{
  "arch": "poolformer",
  "model": "image classifier",
  "dataset": "retinal OCT scans (Kermany 2017)",
  "train_examples": 98430,
  "image_size": 32,
  "crop_scale_min": 1,
  "horizontal_flip": true,
  "targets": ["finding"],
  "num_classes": 4,
  "norm": "layernorm",
  "norm_position": "pre",
  "hidden_act": "gelu",
  "mlp_ratio": 4,
  "parallel_block": false,
  "inner_norm": false,
  "moe": "top_k",
  "num_experts": 32,
  "moe_every": 2,
  "expert_mlp_ratio": 0.25,
  "experts_per_token": 1,
  "shared_expert": false,
  "patch_size": [2, 2],
  "depths": [2, 5, 5],
  "widths": [80, 160, 320],
  "label_smoothing": 0.1,
  "loss": "binary_cross_entropy",
  "head_dropout": 0.2,
  "residual_init": "none",
  "optimizer": "adamw",
  "learning_rate": 0.0013,
  "beta1": 0.9,
  "beta2": 0.98,
  "eps": 1e-08,
  "max_grad_norm": 5.0,
  "cautious_weight_decay": true,
  "ema_decay": 0.995,
  "max_steps": 23200,
  "batch_size": 128,
  "epochs": 30.2,
  "lr_schedule": "linear",
  "final_lr_fraction": 0.05,
  "warmup_steps": 4640,
  "weight_decay": 0.1
}
Rows from block 3 of a small image classifier, named by matrix and row number. Rows with one number within an expert belong to one neuron, the router's apart. Each number is 128 + 32 x the weight over its row's rms, rounded and kept within 0 to 255. All counts start at 0.
Before each expert's rows are labels from the 100 images, of 14976, where the router gives the expert most weight on average: "strongest on" is what is common among them. Only what is clearly more common there than usual is listed. The data: retinal OCT scans (Kermany 2017).
# router: router (model.blocks.3.mlp.router.weight, 32x160), inputs 80-159
# up: expert up (model.blocks.3.mlp.up, 32x32x160), inputs 80-159
# down: expert down (model.blocks.3.mlp.down, 32x160x32, transposed), outputs 80-159

# expert 12
strongest on: finding: choroidal neovascularization
router.12 [142 105  97 115 150 113 111 136  84  82 182 104 138 165 144 117  79 149 172 184 183 156 153 177 134  59 180 173 145 150 156 111 114 133 122 139  94 160 122 118 199 180  95  95 134 129  85 122 152 128  78 196 104 122 149  82 148 115 114 115 130 126 149 137  97 108 148 151 171 111 124 169 170 106 115 100 131 103 134 117]
up.0 [129 127 130 136 140  95 128 127 108 120 138 137 119 115 135 156 125 106  74 115 121 141 112 147 206 119 132 136 162  65 167  79  35 156 121  89 132 136  95 122 138 155 115 148 148 149 112  57 105 160 101 126  81 138 143 123 171  99 101 123  64 159 132 117 169 126 203 119 122 182 145 146 152 104 149 105  85 130 168 155]
down.0 [ 78 129 186  98 110 126 140 120 111  92 100 139 134  88 166 118 161  75 110 106 147 108 136  97 163 202 142  42 111 129 114 183  47 111 167  82 102  76 104 161 102 111  87  96 183 140  68 129 164 153 139 115 138 172  73 161 138 121  65 110  84 125 128 143 137  87 160  76 129 160 148 152 115 126 146 113  31 107  94 142]
up.1 [159 116 113 150 145 115 112 130 106 102 163 181 173 176 143 162 102 128 206 179 136 162 176 125 104 117 166  91 110 121 122 184 119 160 100 123 140 145 110 122 155 155 126  69 136 100 108  75 188  51  85 189 146 130 125  72 145 100 107 117 139 112 131 144  98 100 174 140 203 112 169 130 151 108 108  89 149 113 154 142]
down.1 [161 143  91 123  50 150 168 149 108  99 146  74 173 166 118  91  69 174 146 122  95 174  81 117 127 146 140 142 128 129 120 120 120 135 106 114 158 192 100 146 153 141 171 134 105  53 140 166 183 118 206  80 150  87 123  64 106 129 102 142 107 196 129 125 140 149 107 176 145 123 155  99 102 125  86 147 170 106 127 118]
up.2 [ 55 115 139 145  74 108 111 142 177 128 131 143 144  99 106 135 120  45  73  68  97 125 126  96 121 172 113 109 135  60 134 138 101  50 128  69 173  90 107 137 117 109 169 142 175 119 102 137 125 159 165 102  86 142  97 178 135 112  77 124 120 201 102  93 206 141 171 118 130 147 133 110 119 139 152 134  98 121 109 182]
down.2 [143 164 140 133 128 116 137  84 100 168 143 167 103  88  85 131  99 106 138 104 104 197 113  98 151  96  80 148  99 152 138  59 182 105  83 114 134 148 106  93 120 142 132 165  99  96 172  82  78 144  87 102 102  89 176 114 144 166 144 142 123 133 113  81 187  81 108 118  96 113  87 105 139  74 132 164 182 177 164 152]
up.3 [120 174 173 109  93 185 165 157 156 155 106 106 105 106 130  89 176 115  88  67 148 121 129  73 100 143  76 126  94  98  99 162  83  85 190 128 190  95 150 162  96 103 189 187 174 104 139 140 122 127 197  54 101 113 105 156  91 136  97 106 139 186 106 103 154 160 122  84 123 162 145  92  71 119 173 161 157 144 134 147]
down.3 [128  51 136 157 120 138 176 195 134  94 146 130 146  77 187  99  96 116 122 131  99 144 185 129 139  86 164 109 119 131 142 153  98  94 104 172 115 108 111 160 125 142  73 168  66 150  71 157 116 155 175 131 104  91 138 117 171 145  98 151  98 119  95 143 139 158 126  88 126  79  75 203 112  86 106 122 145  57  89 156]

# expert 19
strongest on: finding: choroidal neovascularization
router.19 [179 160 120 159 184  95 165 104 101 154 114  68 102 178 145 151 151 149 123 168 165 134  87 174 149 112 143 172 123 154 138  50 134 181 155 119  97 175 197 137 116 205 123 141 123  96 150 112 127  84  80 216 142 171 144 130 103 125 143 168 160 130 126 145 101 135  88 115 115 100 135 133 173 148 151  96 129 120 126 121]
up.0 [136 134 174 147 126  70 149  85 109 167 141  78 126 133 135 130 115 147 148 166 134 126 135 156 147 174 167  99 137 142 158  92  85 151 106  80  93 132  84 146  86 143 110 133 147 180 161  75  97  58  71 152  57 132 126  89 113 144 139  88 127  59 163 109 108 102 223 118  73 108 133 122 176 177 155  86 170 139 111 175]
down.0 [153  96  78 138 121 138  94 162 149 111 130 154 191 181 121 154 111 154 151 105 101 205  72 112 104 193 125 121 136 106 117 162 149 131 180 141 123 102 110 144 196 109 141 140 125 133 135 191 138 127 154 119 170 187 117 140 137 101 141 141 114 172 136 193  92 134  88 182 122 128 147  92 159 137 209 150 100 116  98 123]
up.1 [153 144 161 128 113 166  99 181 147 139 110 214 217  73  95 116 175 106 112  88  84 174 196 112 104 149  80  93 131 159 108 174 161  99 165 104 124 124 122  89 105 114 138 111 127 137 127 144 149  92 137  96 124 146 106  90 129 128 149 179 141 116 133 222  87 188  91 114 120 116 153 141  85  98 134 142 146 123  89 150]
down.1 [102 149 107  75  65 171 170 121  92 180 203 129 137 157  98 122 141 110 139 175  88 130 128 131 106 131 106 106 100  73 133 147 130 121 142 144 128 131 129 122 124 183 135 109  92  92 159 151 140 162  83  88 157 138 169 112 162 125 108 153 151 149  54 162 190  91 182 110 110 129 191 129  98 131  68 141 122 129 134 137]
up.2 [136 153 102 167 111  96 108 109 116 136 155 114  55 162  93 139  83  95 143 143 125  86  49 123 115 114 168 157 117  93 119 108 165 153  97 109 218 134  83 133 141 151 219 139 153 101 129  92 169 113 106 144 130  80 123 174 149 129 146 149 129 120 138  95 125 142 114 210 124 158 117  47 119 171 140  91 122 141 188 141]
down.2 [195  51 147 161 109 126 132 135 114 138 137 175  62  82 103 135 135 108  75 188 147  87 134 143 110 120 144 136  93  96  70 110 117 183 182  79 170  89 158 172 177  97 128 113 155 183  88 152 172 113 147 105 132 136 120  63 165  67 107  95 116 158 169 137  80 134 125 122 179 150 134 144 131 130 202 122 147 102 212 122]
up.3 [155 120 106 117 147 177 138 135 167  99  84 153 155 140 102 102 156 119 121  91 102 110 163  95 107 134 113 140 183 107 117 119 136 137 124 104  85 120 118 132 120 134  74 171  88  85 127 168 177 128 147 122 179 181  87 170 107 166 138 221 174 121 120 152 131 147  65 105  78  91 133 139  80 121  94 152 100 183  99 117]
down.3 [ 95  81 137 167  75 147 124 150 118 127 157 212 140 101 154 126 123 118 135 171  91 148 157 127  99 140 134 106 119  78 149 169 124 105  86 174  90  99 110 149 119 147 102  96 136 149 101  90 182 129 108  77 125 133 109 139 159 166  61 153 199 102 130 118 233 133 154 137 125 140 145 138  93 104  91 156  92 125 100 101]

# expert 15
strongest on: finding: diabetic macular edema
router.15 [149 166  76  89 125 117 156 111 139 125  89 159 155 177 162 168 109 138 106 152 117 143  63 100 185 146 134 113 184 114 119  92 155 191 129 145 118 156 144  91 131 179 172 185  77  41 131 118  98 123 126 139 160 197 132 133 106 125 161 173 177 128  76 142 137 148 103 128 105 116 105 102 156 128  94 134 141 128 117 117]
up.0 [ 97 137 123 135 166  65 106  91 162 115  98 137  91 182 144 150  97 140 187 131 148 157 135  72 123 129 167 127 159 186 130 118 125 153  96  91 167  94 175  56 204 134 159 128  93  93 101 133 185 104 129 138 117 108 139 169 158 127 134 156 151 207 114 132  97 153  77 154 147  51 106 101 145 161  94 139 171  90 153 128]
down.0 [139 157 192 205 123 129 175  67 168 149 184 208  83 105  92 186 150  94 167 153 131 116  84 154 118 141 139 166 105 121  61  98 101 126 102  88 145 140 132 164 105 167 131 125 149 144 148  81 131 141 102 203 115  72 120 155 118 109  99 136 162 104 189  77 127 109 117  91 139 130  98 133 121 111 170 126 178 132 164  98]
up.1 [ 83 129 110 136 128 145  79 114 132 123 119 152 190 178 163 158 132 164  81 169 142 114  59  95 162 150 130 107 177  67 180 107  83 152 152 132  81 115  81 119  69 138 117 120 141 156 135 178 143 122  95 140 108 148 109 158 108 148 103 142 173 141  78 121 192 171 169 122  90 188 195 162 191 161 101 139  73 174 123 154]
down.1 [125 139  73 126 136 201 130 104 100 110 142 145 143 141 111  89 151 175 130 143 118 133 128 143 181  87 142 173 153 165 130 105 126 151 123 142 116 139 134 125 129 117 107 144  55 134 163 120 191 134 142 166 138  93 107 116 135 177 103 186 151  85 132 121 149  49  97 107  83  94  79 118 102 139 113 144  93 110 100 144]
up.2 [ 74 161  94 196 172 158 158 233  96 128 161 145  84 138 123  95 120 164 102 137 101  61 129 169  70 147 138 204 115 103 142 177 143 156 104 150 152 126 149 140 136 120 120 165 115 101 141 147 145 106 128 123 120 110 190  73  87  65 118 129 117 126 148 168 103 111 107 182 121 147 213 115 145 106 129 147 109  81  99  94]
down.2 [ 87 104 107  98  97 148 178 173 110 120 116  94 154  81 148  87  95 111 107  93 132 107 148 161  83 110 132 177 155 167  77 153  79 134  99 152 196  82 108  98 118  92 176 163 136 109  56 159 154 137 189 107 130 179  90 142  80 159  87 111 142 149 125 123 100 157 130 157 164  55 114  83  87 156 140 138 140 114 136 109]
up.3 [ 64  96 131 153  87 141  88 191 141 123 179  95  95 119 150  71 166  80 117 143 115 131  96 167  61 141 193 193 114  97  90 134 152 131 141 138 101  83 112 209 125  99  90 159 167 185  93 168 139 132 167 118 117  93 136 143 161 176 118 137 141 149 118  96 142 138 142 103 151 156 165 160 115 100 159 100  69 129 145 139]
down.3 [151 187 164 161 148 115 117 169 171 170 120 137 124 166 118 155 169 131 152 113 113 118 101  82 171 134 145 103 138 144 128  89 150 126 127 140  63 154  49 149 151 148  25 165 162 207 164 152 146  97 129 117 103 106 115  68 185  96 111 115 106 130 130 136 132 146 108  78 128 182 113 177 105 167 108 116 113 123 171 193]

# expert 6
strongest on: finding: normal
router.6 [129 166 159 190 161 165 128 183 128 178 145 103  68 147 112 159 158 166 104 109 139  78 118 160 120 154 122 147 118 122 157  80 162 146 108 132 150 152 162 123 178  93 166 106 165  62 121 132 123  95 134 166 148  81 125 139  74 146 143 175 125 141 181  92 118 131  71 159 127 127 190  83 110 137 186 110 148 127 134 136]
up.0 [135 140  95 172 182 196 162  98  70 110 153 165 186 117 108 127 146 179  82 152 147 103 137 146 193 140  84 130 111 162 171 133  91 172 114  67 110 129  93 127  92 155 100 134 129 142 129  94 175 135  93 103 137 154 130 149 100 139 126 149 186 106 115 127 135  84 117 123  74 142 163 127 148 153 111 125 168 122 159 140]
down.0 [129 121 109  93  81 162 123  97 168  96 149 171 170 156 129 124 109  84 109  74 123 136 149 107 121 141 150 116 101 131 139 162 123  21  96 191 126  77 108 116  86 132 126 127 119 120 101 130  99 176 129 182 151 125 134 165 117 185  99 163 187 122 104 146 163 156 176 160 135 143 106 149 100 136 109 155  85  95  87 101]
up.1 [108 167 120 183 129 166 117 218 154 164 153 123  68 119 111 121 121 169  97 106  80  73  92 141 135 132 128 136 136  75 172  92 131 102 105 174 172 132 160 123 145 105 156 110 143  56 157 112 120  76 175 111 114  73 106  96 120 121 143 190 114 157 133 110 156 101  95 171 129 143 164 116 137 103 152 131 147 144 124 160]
down.1 [108 165 146 156 140 149 201 112 152 160 178 129  93 114 139 201 132  93 167 128 135 129 152  68 126 103 135 158  92 116 110 106 135  84 112  88 118 216 130 139  79 124  90 161 209 147 160  85 112 106 132 151 151 123 158  81 147  94 128  99 127 125 150 152 157 115 136 108 133 152  90 121 131 120 116 100 172 116 166 126]
up.2 [117 153 122 167 115 158  98 204 157 183 166 118  78 140 111 152 139 145 128 106  78 114  98 117 111 147 130 141 131  52 144  90 133  93 107 158 156 134 127 120 137 124 197 116 136  68 167 141  89  78 169 130 137  63 115  81 130 101 155 173 116 131 152 101 126 124  68 175 144 135 178  95 113  93 150 144 178 140 101 101]
down.2 [127 164 158 157 127 146 186 118 133 131 146 126  99 105 107 188 168 101 196 171 122 138 187  90 139 118 127 116  80 114 124  90 114 155 138  78 126 208 104 128 138  87 104 121 166 165 158  78 136 122  96 162 159  98 135 110 117  83 116 128 127 109 171  95 184 117  92 127 116 157 116 129 118 140 153  97 183 142 179 123]
up.3 [149 127 140 125 143  82 193  44  73  80 101 120 102 132 179 136 105 109 174 154 167 149 198 118 120 164 151 108 109 206 128 165 116 149 115 103 117 142 103 122 178  77  70  97 136 220  76 125 185 146 120 164 129 192 122 142 146 127 125  84 147  99 125 116 112 143 134 103 115  91  87 130 130 174  99  69 117  72 120 126]
down.3 [ 96  91  82 102 151 101  89 140 172  94 107 116 192 120 160  71  85 150  90  90  84 139 127 114 156  92 172 135 222 153 151 163 112  55 118 175 154 124 121 130 150 127 182 134 100  97  78 118  78 172 166  88 118 171 127 153 139 179 156 137 119 169 114 147  86 151 150 186 123 100 116  90 131 102 113 161 116  86 118 120]