{
  "arch": "poolformer",
  "model": "image classifier",
  "dataset": "retinal OCT scans (Kermany 2017)",
  "train_examples": 98430,
  "image_size": 32,
  "crop_scale_min": 1,
  "horizontal_flip": true,
  "targets": ["finding"],
  "num_classes": 4,
  "norm": "layernorm",
  "norm_position": "pre",
  "hidden_act": "gelu",
  "mlp_ratio": 4,
  "parallel_block": false,
  "inner_norm": false,
  "moe": "top_k",
  "num_experts": 32,
  "moe_every": 2,
  "expert_mlp_ratio": 0.25,
  "experts_per_token": 1,
  "shared_expert": false,
  "patch_size": [2, 2],
  "depths": [2, 5, 5],
  "widths": [80, 160, 320],
  "label_smoothing": 0.1,
  "loss": "binary_cross_entropy",
  "head_dropout": 0.2,
  "residual_init": "none",
  "optimizer": "adamw",
  "learning_rate": 0.0013,
  "beta1": 0.9,
  "beta2": 0.98,
  "eps": 1e-08,
  "max_grad_norm": 5.0,
  "cautious_weight_decay": true,
  "ema_decay": 0.995,
  "max_steps": 23200,
  "batch_size": 128,
  "epochs": 30.2,
  "lr_schedule": "linear",
  "final_lr_fraction": 0.05,
  "warmup_steps": 4640,
  "weight_decay": 0.1
}
Rows from block 5 of a small image classifier, named by matrix and row number. Rows with one number within an expert belong to one neuron, the router's apart. Each number is 128 + 24 x the weight over its row's rms, rounded and kept within 0 to 255. All counts start at 0. Numbers have three digits each.
After each expert's rows are labels from the 100 images, of 14976, where the router gives the expert most weight on average: "top examples" is what is common among them; "colour at peak" is the nearest of a few named colours to the mean colour under the peak. Only what is clearly more common there than usual is listed. The data: retinal OCT scans (Kermany 2017).
# router: router (model.blocks.5.mlp.router.weight, 32x160), inputs 0-159
# up: expert up (model.blocks.5.mlp.up, 32x32x160), inputs 0-159
# down: expert down (model.blocks.5.mlp.down, 32x160x32, transposed), outputs 0-159

# expert 14
router.14:112163117138140126090135135143162111128131157155104156096100155106160104118164095121148160114118133131152167108149139106156152116158137157129070142132129138160091133144149106083107155092109171151138160100123118097152122087113136100141149182102155086119145166146101116075112139151125159116091142088117098110141141143134139116124139139179138110110156130127091094111184114117101098149116155155153147145135164113126129131168154118125135088138160143133082114127094125127117134095126140
up.0:144110128143111115138151161140128126118127098140092154103133105170097135108152118116125149123133118177116131135151091154137162136160165165112113143137130148155101119118111133126091101109153129150123156125101115075113099111111118101136171124122163135127144142119097123180088127121121114156164122130162145106172102114172129158065140133143134147118132124139105103092108098058117111130119133120135168131100104108157109124186101070186089129106148096157151161138118158149118127129133124
down.0:072115131113146123127125119144094124117147155133112124114067139125136073156144133100098148118135129097131088100117139129144155083115124141102075119110109158142107113125134106115146125110098133135095114131109081087137168091118099113137116132170098118131111070084147159101131129153120157123126116120076145103157122109081124108137149136148098117128162131156178150092135125096139119093114082171120171105159140168132124132165135111166165108139137114150132124119131087140125131123124172
top examples: finding: normal
colour at peak: grey

# expert 17
router.17:111141153121109108087141143170126118170137137117117137130114159113159122147182087144170172157128160149126150154138150134103170134123169134113149156139084091136098158121129088122137141130096102128101161122125135109147130152085093122106126135129156136087150094137088137117151103115115135123125106125120154115147077115089085156138148146158128137154163130125143106148158112129128098148135147187104144135119172127120146138142191131115139099132146081149068119141105108124094120120159167
up.0:133109172109085114137122150149126098141118135092118164121114156174146069085117076112133142141123120124134141136140111106136154117154133118163120173111097116118150102131132119128135099141117130102096144167129109134165145112120101137115140111125142110150103122084125160148153149099124146161084098145090091142144092149165094076117127166108181111080156130144125151117155119106135144139122121133079142109157136068173116135185129153112113119144185134138133108151158120143135125139129140
down.0:153134137109137114158113150143195164081124100079115125090141108136141104109134126108138133155147164139139108116146116174150118127171089157094147148129147122136132073123138125113105148111104134144140135136112143115120111156146088162149138158153140104128139162099162152120158153112149120151128141146153069161068088123153147141139108119118160104097125141133131111119143143128108069158143120140150101146113075124154126126141144132112079150102082141156173145115125126082151123162109128
top examples: finding: diabetic macular edema
colour at peak: grey

# expert 5
router.5:122167131088098139097100172144160083138114167145135107174111143088157104137178106137156141133178149152140134109126164140150153121114160154128081119159128132161113116153152145098145159093126163145134155095105127118170101111140117104120163158149145094130130148159118133102111114168164137119114152109117103082112122149144137106150142149161105126113100119123116158115153105151078093164120116158157137125162125095118094147132129111134147100115149128106075148134121120133083126107096105
up.0:135148140082065111129124167115096100113119113126152127133126118130152152117133163124107126137146169154143135117191129157104142133115135168138138120128148122156099145145147142116149152111137121169167110126124149133170097174175109149099131125168130138179139131162084135123150131145160104141120129154140117147093119125155153108153135139118127173120092139150107162118115161148094114147105139071108138104106089101164091120154113109128178129078111129096090114101151168125100143102111131
down.0:172098148115112149125098105119143158147110113099134129110149104109148096104167120159113166094098102161124092117122097160102123152141176158085144140146106099104168097134124128140111102117138100138116147141124098068089120093089102134135114141095175141088121143166139146139140127123133109121118146158113149141106086132128065151133132108145113107148109156128154141169132140150163108152143095154134105160113138144145132150173143137150126143104110141123178111087117100120172155160139112
top examples: finding: choroidal neovascularization
colour at peak: grey

# expert 21
router.21:107138105120132117136095153161123116091125128078127093110121160116105109124146114088100133153158165084133138145115116101164125119170095133178109130135164174114090155155126156138142154107092141098169156124137142157156125130157123136146118158121091089109106101112123116077152144154124130106088110122120101132130140124125159134152127177155136124074168090147066126129161097114101168154125106161093126115122135143144168139169127136118129140111161126122110144160149133114119117099098150
up.0:158127123103106151145110157102118129153111076113176112133169110154115165133109117160123098114123136129126135086127145104121086137140095102114170113091136127114155183115141157144131119147118093146184085143149177130125145100136137135109168107078141139137118134133095116156163133070127115173119129132166136132092175143157130149114134135120150131107097134115108087147077152129133138133168149113116117120113148115161144116125123131127092155095095170096108144098122180141122149126095116
down.0:103134179167125145113136159136129078141167139119082174145120120122140118115134106162154140098151077148163127127129150130121152104104132105146128131165103099122096107176133119087139120143118151141151103096158100110161150126108109113109151176175175131110160112145100094130087114119135185159128148112149134097118126143123091102121100154109135123163099122142139098135121122084142106172096127118109121129107161120117104166098102134132141069143130141144132136125134111122135144144163183
top examples: finding: choroidal neovascularization
colour at peak: grey

# expert 7
router.7:100164143152144139100103171161145094150125139127093104149089138109171119103161107127149167161138125132152139120152130117125154096110110108095095117129125122145086132170141123082095110106081138128161174111149120135154146115104126130119145184131134086113139061132142118091114119152157144155103128102137103106086108105115114148150095114106171164123143119142111126129183110124097117158130128163138140135172148124118148184106151150100143076154132131140120130136137129095099113121128149
up.0:121142187129088150114118118124096135150165103121109125145119075162132144086128102128151125131128117145110143128140095166127124141141115105100132123109080102137119091140142129166096094108125136150146122136106141116135179174162105157143154118144134120104136109129131149158090121135165082135141133138165135163087095138146108132130104111079166170161090118114142135177164156123123090150128130100104101149130107079097070140141096136124134130111112113162145143123150096112120124180157133
down.0:208159088132154117124142173103129137154107106145141141126147120093153107128132112178103114120130130174133107134107154129183116120149108142125157143135163136116157130121101160109117125134145158106091103061127143146100136112122136156137131148140156142131107120145141118127145120125104100118104125142046108113136126107126148154141140073139142095125110151124075142132092145156140130116168138107159126142127127139151173135150136179159066105130120152127133100108103139161167123148110106
top examples: finding: diabetic macular edema
colour at peak: grey

# expert 12
router.12:109165138152107122120153158083081118099166168097088147117119157123150112149150093102097144146114140153141116144139168107143152106155173130157090099155093110156110113150108156108129158107137169107118119115141101132152160160153126150148103164148101090160123138118089124115120142148109127077098141096085090141162128107119142117132116142156163108128134128121116145093113108179123147131146102151139096133167160103096095133109142143112152135099139113149088115146104098128098168137131156
up.0:135073152108131104177125094155175130154130086142125125140144120149129091097126149114145126133094099118119086126118099126160125115094103090104129132109140164132160072104163105138101087162161125124113144145106125110106098104116106137150121117121153138123142130106169138166141154131131144152152097134118135119111113115161106114096104107124112127141112142111140140156123142107167138140111127130100143121086108141201114106147100147134139121158139141147218134130164106119194096144143135
down.0:173177101140124122097177156115142089127123122080125111115114113117134121150162123181160100133124144151178177110131191132084108099129122105128182129111122125126171119114125142084116154143100146141124104111128117122143116105121146148087125141144136156127119163134122141148131115133150110151131153101118118110113165130154128161098121151120158110145119123154103107088082153107160138148145150103116126133166113183109147117124188145129115131131138155115119113102127199131127155182114130
top examples: finding: drusen
colour at peak: grey

# expert 22
router.22:110146122127152143104120195158148092170152143114112090158111120139154134096165103134143143162168124123121164094118151128119149116107148107089100083127100110132114129163146136090080140107091146155173159113159128131179119094096134122086141175132127078115138088139128114121128123143162137158111132098123104122085125135115120149162101138118162146133122116138106140109174112126100115174127106170096153155165145130119136185117152113123112105136139125127100119133136137093109124142104161
up.0:132098152096120077135105079125145161130120106144120121119064162153119143153134142086112157124141157132111103114109091108148162156134145191120141156145140144126143118158143121130125103153099163134098096118084130114117072128151091135139122093106129144130109118090136165153106153129145126144117124118087133098158079111124140110117108130201123114135169149089119114130139107093147115107124131127091162078112101115135123112151145121130146084156145131156132162133152122149145090163127155
down.0:161093145106090110149122129132074139130085108119126107114135097133152155118153093122130096138126074131110154135150141125118127125107125129149187123076113121113149140101132146114093127132135109140130106151126206153140152145144145155127167117123136147151127145165126145135167120091164144139128147177185121150083124163120106133101150144091120123120100140144077120156158153123160155162126117097094130120124129109169160146140095134115088119083135121112079117136131137132136126139129071
top examples: finding: diabetic macular edema
colour at peak: grey

# expert 19
router.19:125124133136148151131110134118131060102142110136123113167112096132087146135164110087150133127130124097121133169108109162139140136107152113155157096144094131113104099118139101134114105152144141132141126139157106109103163115101107108102058119129122125092124136130129106149169138163128136108161133128139171177135107163118158094132106128062099166158148109124129153109137107106150105143080113118107154159151110154115103120121171104153167180142133097164156157150150100141132113163098123
up.0:099105137136150163092122191144126175127094103120152117090134087123120150145139147109107153115107066104109118120129117133197128171170124143088119097146097086156156118166109116159072088088095158172154143122139108128116140118106100114165136131099157126115101105123140102120139095110155091111150128103132131131096112121116149128150139131088159150116137132120097121130137123116114097128172114159172146153139118150153133198145153121132105127135138143134121132132137129105139116152140120
down.0:119103093149123095145119090104134174142120155160145106139152101126174148141161109172151117129110104131089126140110105109153166197085164097088131157158108133122141147109107135155133109143175092135139100114153123101097138152103147136132164132106157147105120119162113130118112129100139160135105123178099093137119097178168102067136169116122126133114129135110123144156128115121118144110125143128088123132154149105126146099112170117122116164164168145095136125116092126114161110127146110
top examples: finding: choroidal neovascularization
colour at peak: grey

# expert 18
router.18:146086128097129131133111084122147117137164110145116108116165093140095146109090116112129104121111103114129157146158089180117095115103104123092114140065094113103140157100157128153125147141122094132156086169084130090135123117133122096114104128153118115107132104135088138127128122094172125132096128148148131147160160161120148166129169144112108145156153093127168127166144113167104113119153102077110152139129153107159122127155137090164120098120098118102111079136126110134153161110125109
up.0:133112159145118044177137105168150128141148105105098123131114144186107140155105091106117151145116124133146157106142102137122116122098114055134143177094125146094155113121132098135135129115112123145107108143112141119128128107129109122099126103140108149150148116079121181175150140090145129160098093117141141122161103151126127096144120177150077108162148116118130129123113137139143135122109124103088149083112129110123125094162125126151156173165138155123136110123155132152143118140140176
down.0:072126156144172136107093114137140117151122125118110093172109151175136143171113113080148152129140119096121115090144120118154143131156134135155115161124080113133120117131127079104124112086084117132120109145110131120111153121115126117150141169171097065091113086100109132134117124142162130151116122113125154123118113141110091059119129169136094146151157135160134154121133145132115101131102146157098139140185150125119147133104175123117120107161148163167116110131181127135118117154143147
top examples: finding: diabetic macular edema
colour at peak: grey

# expert 20
router.20:093151110117119147112087171135152103129121145119140091089121140110145121103142131113163141176131156093148121130129149108155145093153125174132100099124111127134092170179135104105101149098098152122158128121144137110160112092120122098114128174135135090117109100165085119101141109171154161133112151100141102110127136127107124152108141108147167128140158097153139097116177097136104114169146101159133160136155124094147108176154143122121133085124123120129078114159143115131183157130121156
up.0:107122187140154149113107160112141127140106136103123080144142079119141131122141140109109092132137104100095109154152124154137132179119117129113117126160162126150138119151125113160079113164104132154132086111131158129090118105083110131144164124074163142141132116130122145130162122152156102149140129119136109133096097151169077111145103095140133172176122101088115128127108132146107118170128160138117128137153056119168116126117139097112135107116138093103129144136159170090152125151099160
down.0:158129105101139114103134155087112110174137150132116151129173114126130120100136162168136157110115131177139150130151131117050113119113100125141138101120089070111114143126092165124112165126127122140159129173160115179137153151143183130100111149110137145133143132120132082152088119118126139092134180162131128149112135122112097137134137110092137121085100146134116093116117134141149140111106096124131101109053154112127131175147114137114101157090095122126111116121104101119148151126153135
top examples: finding: choroidal neovascularization
colour at peak: grey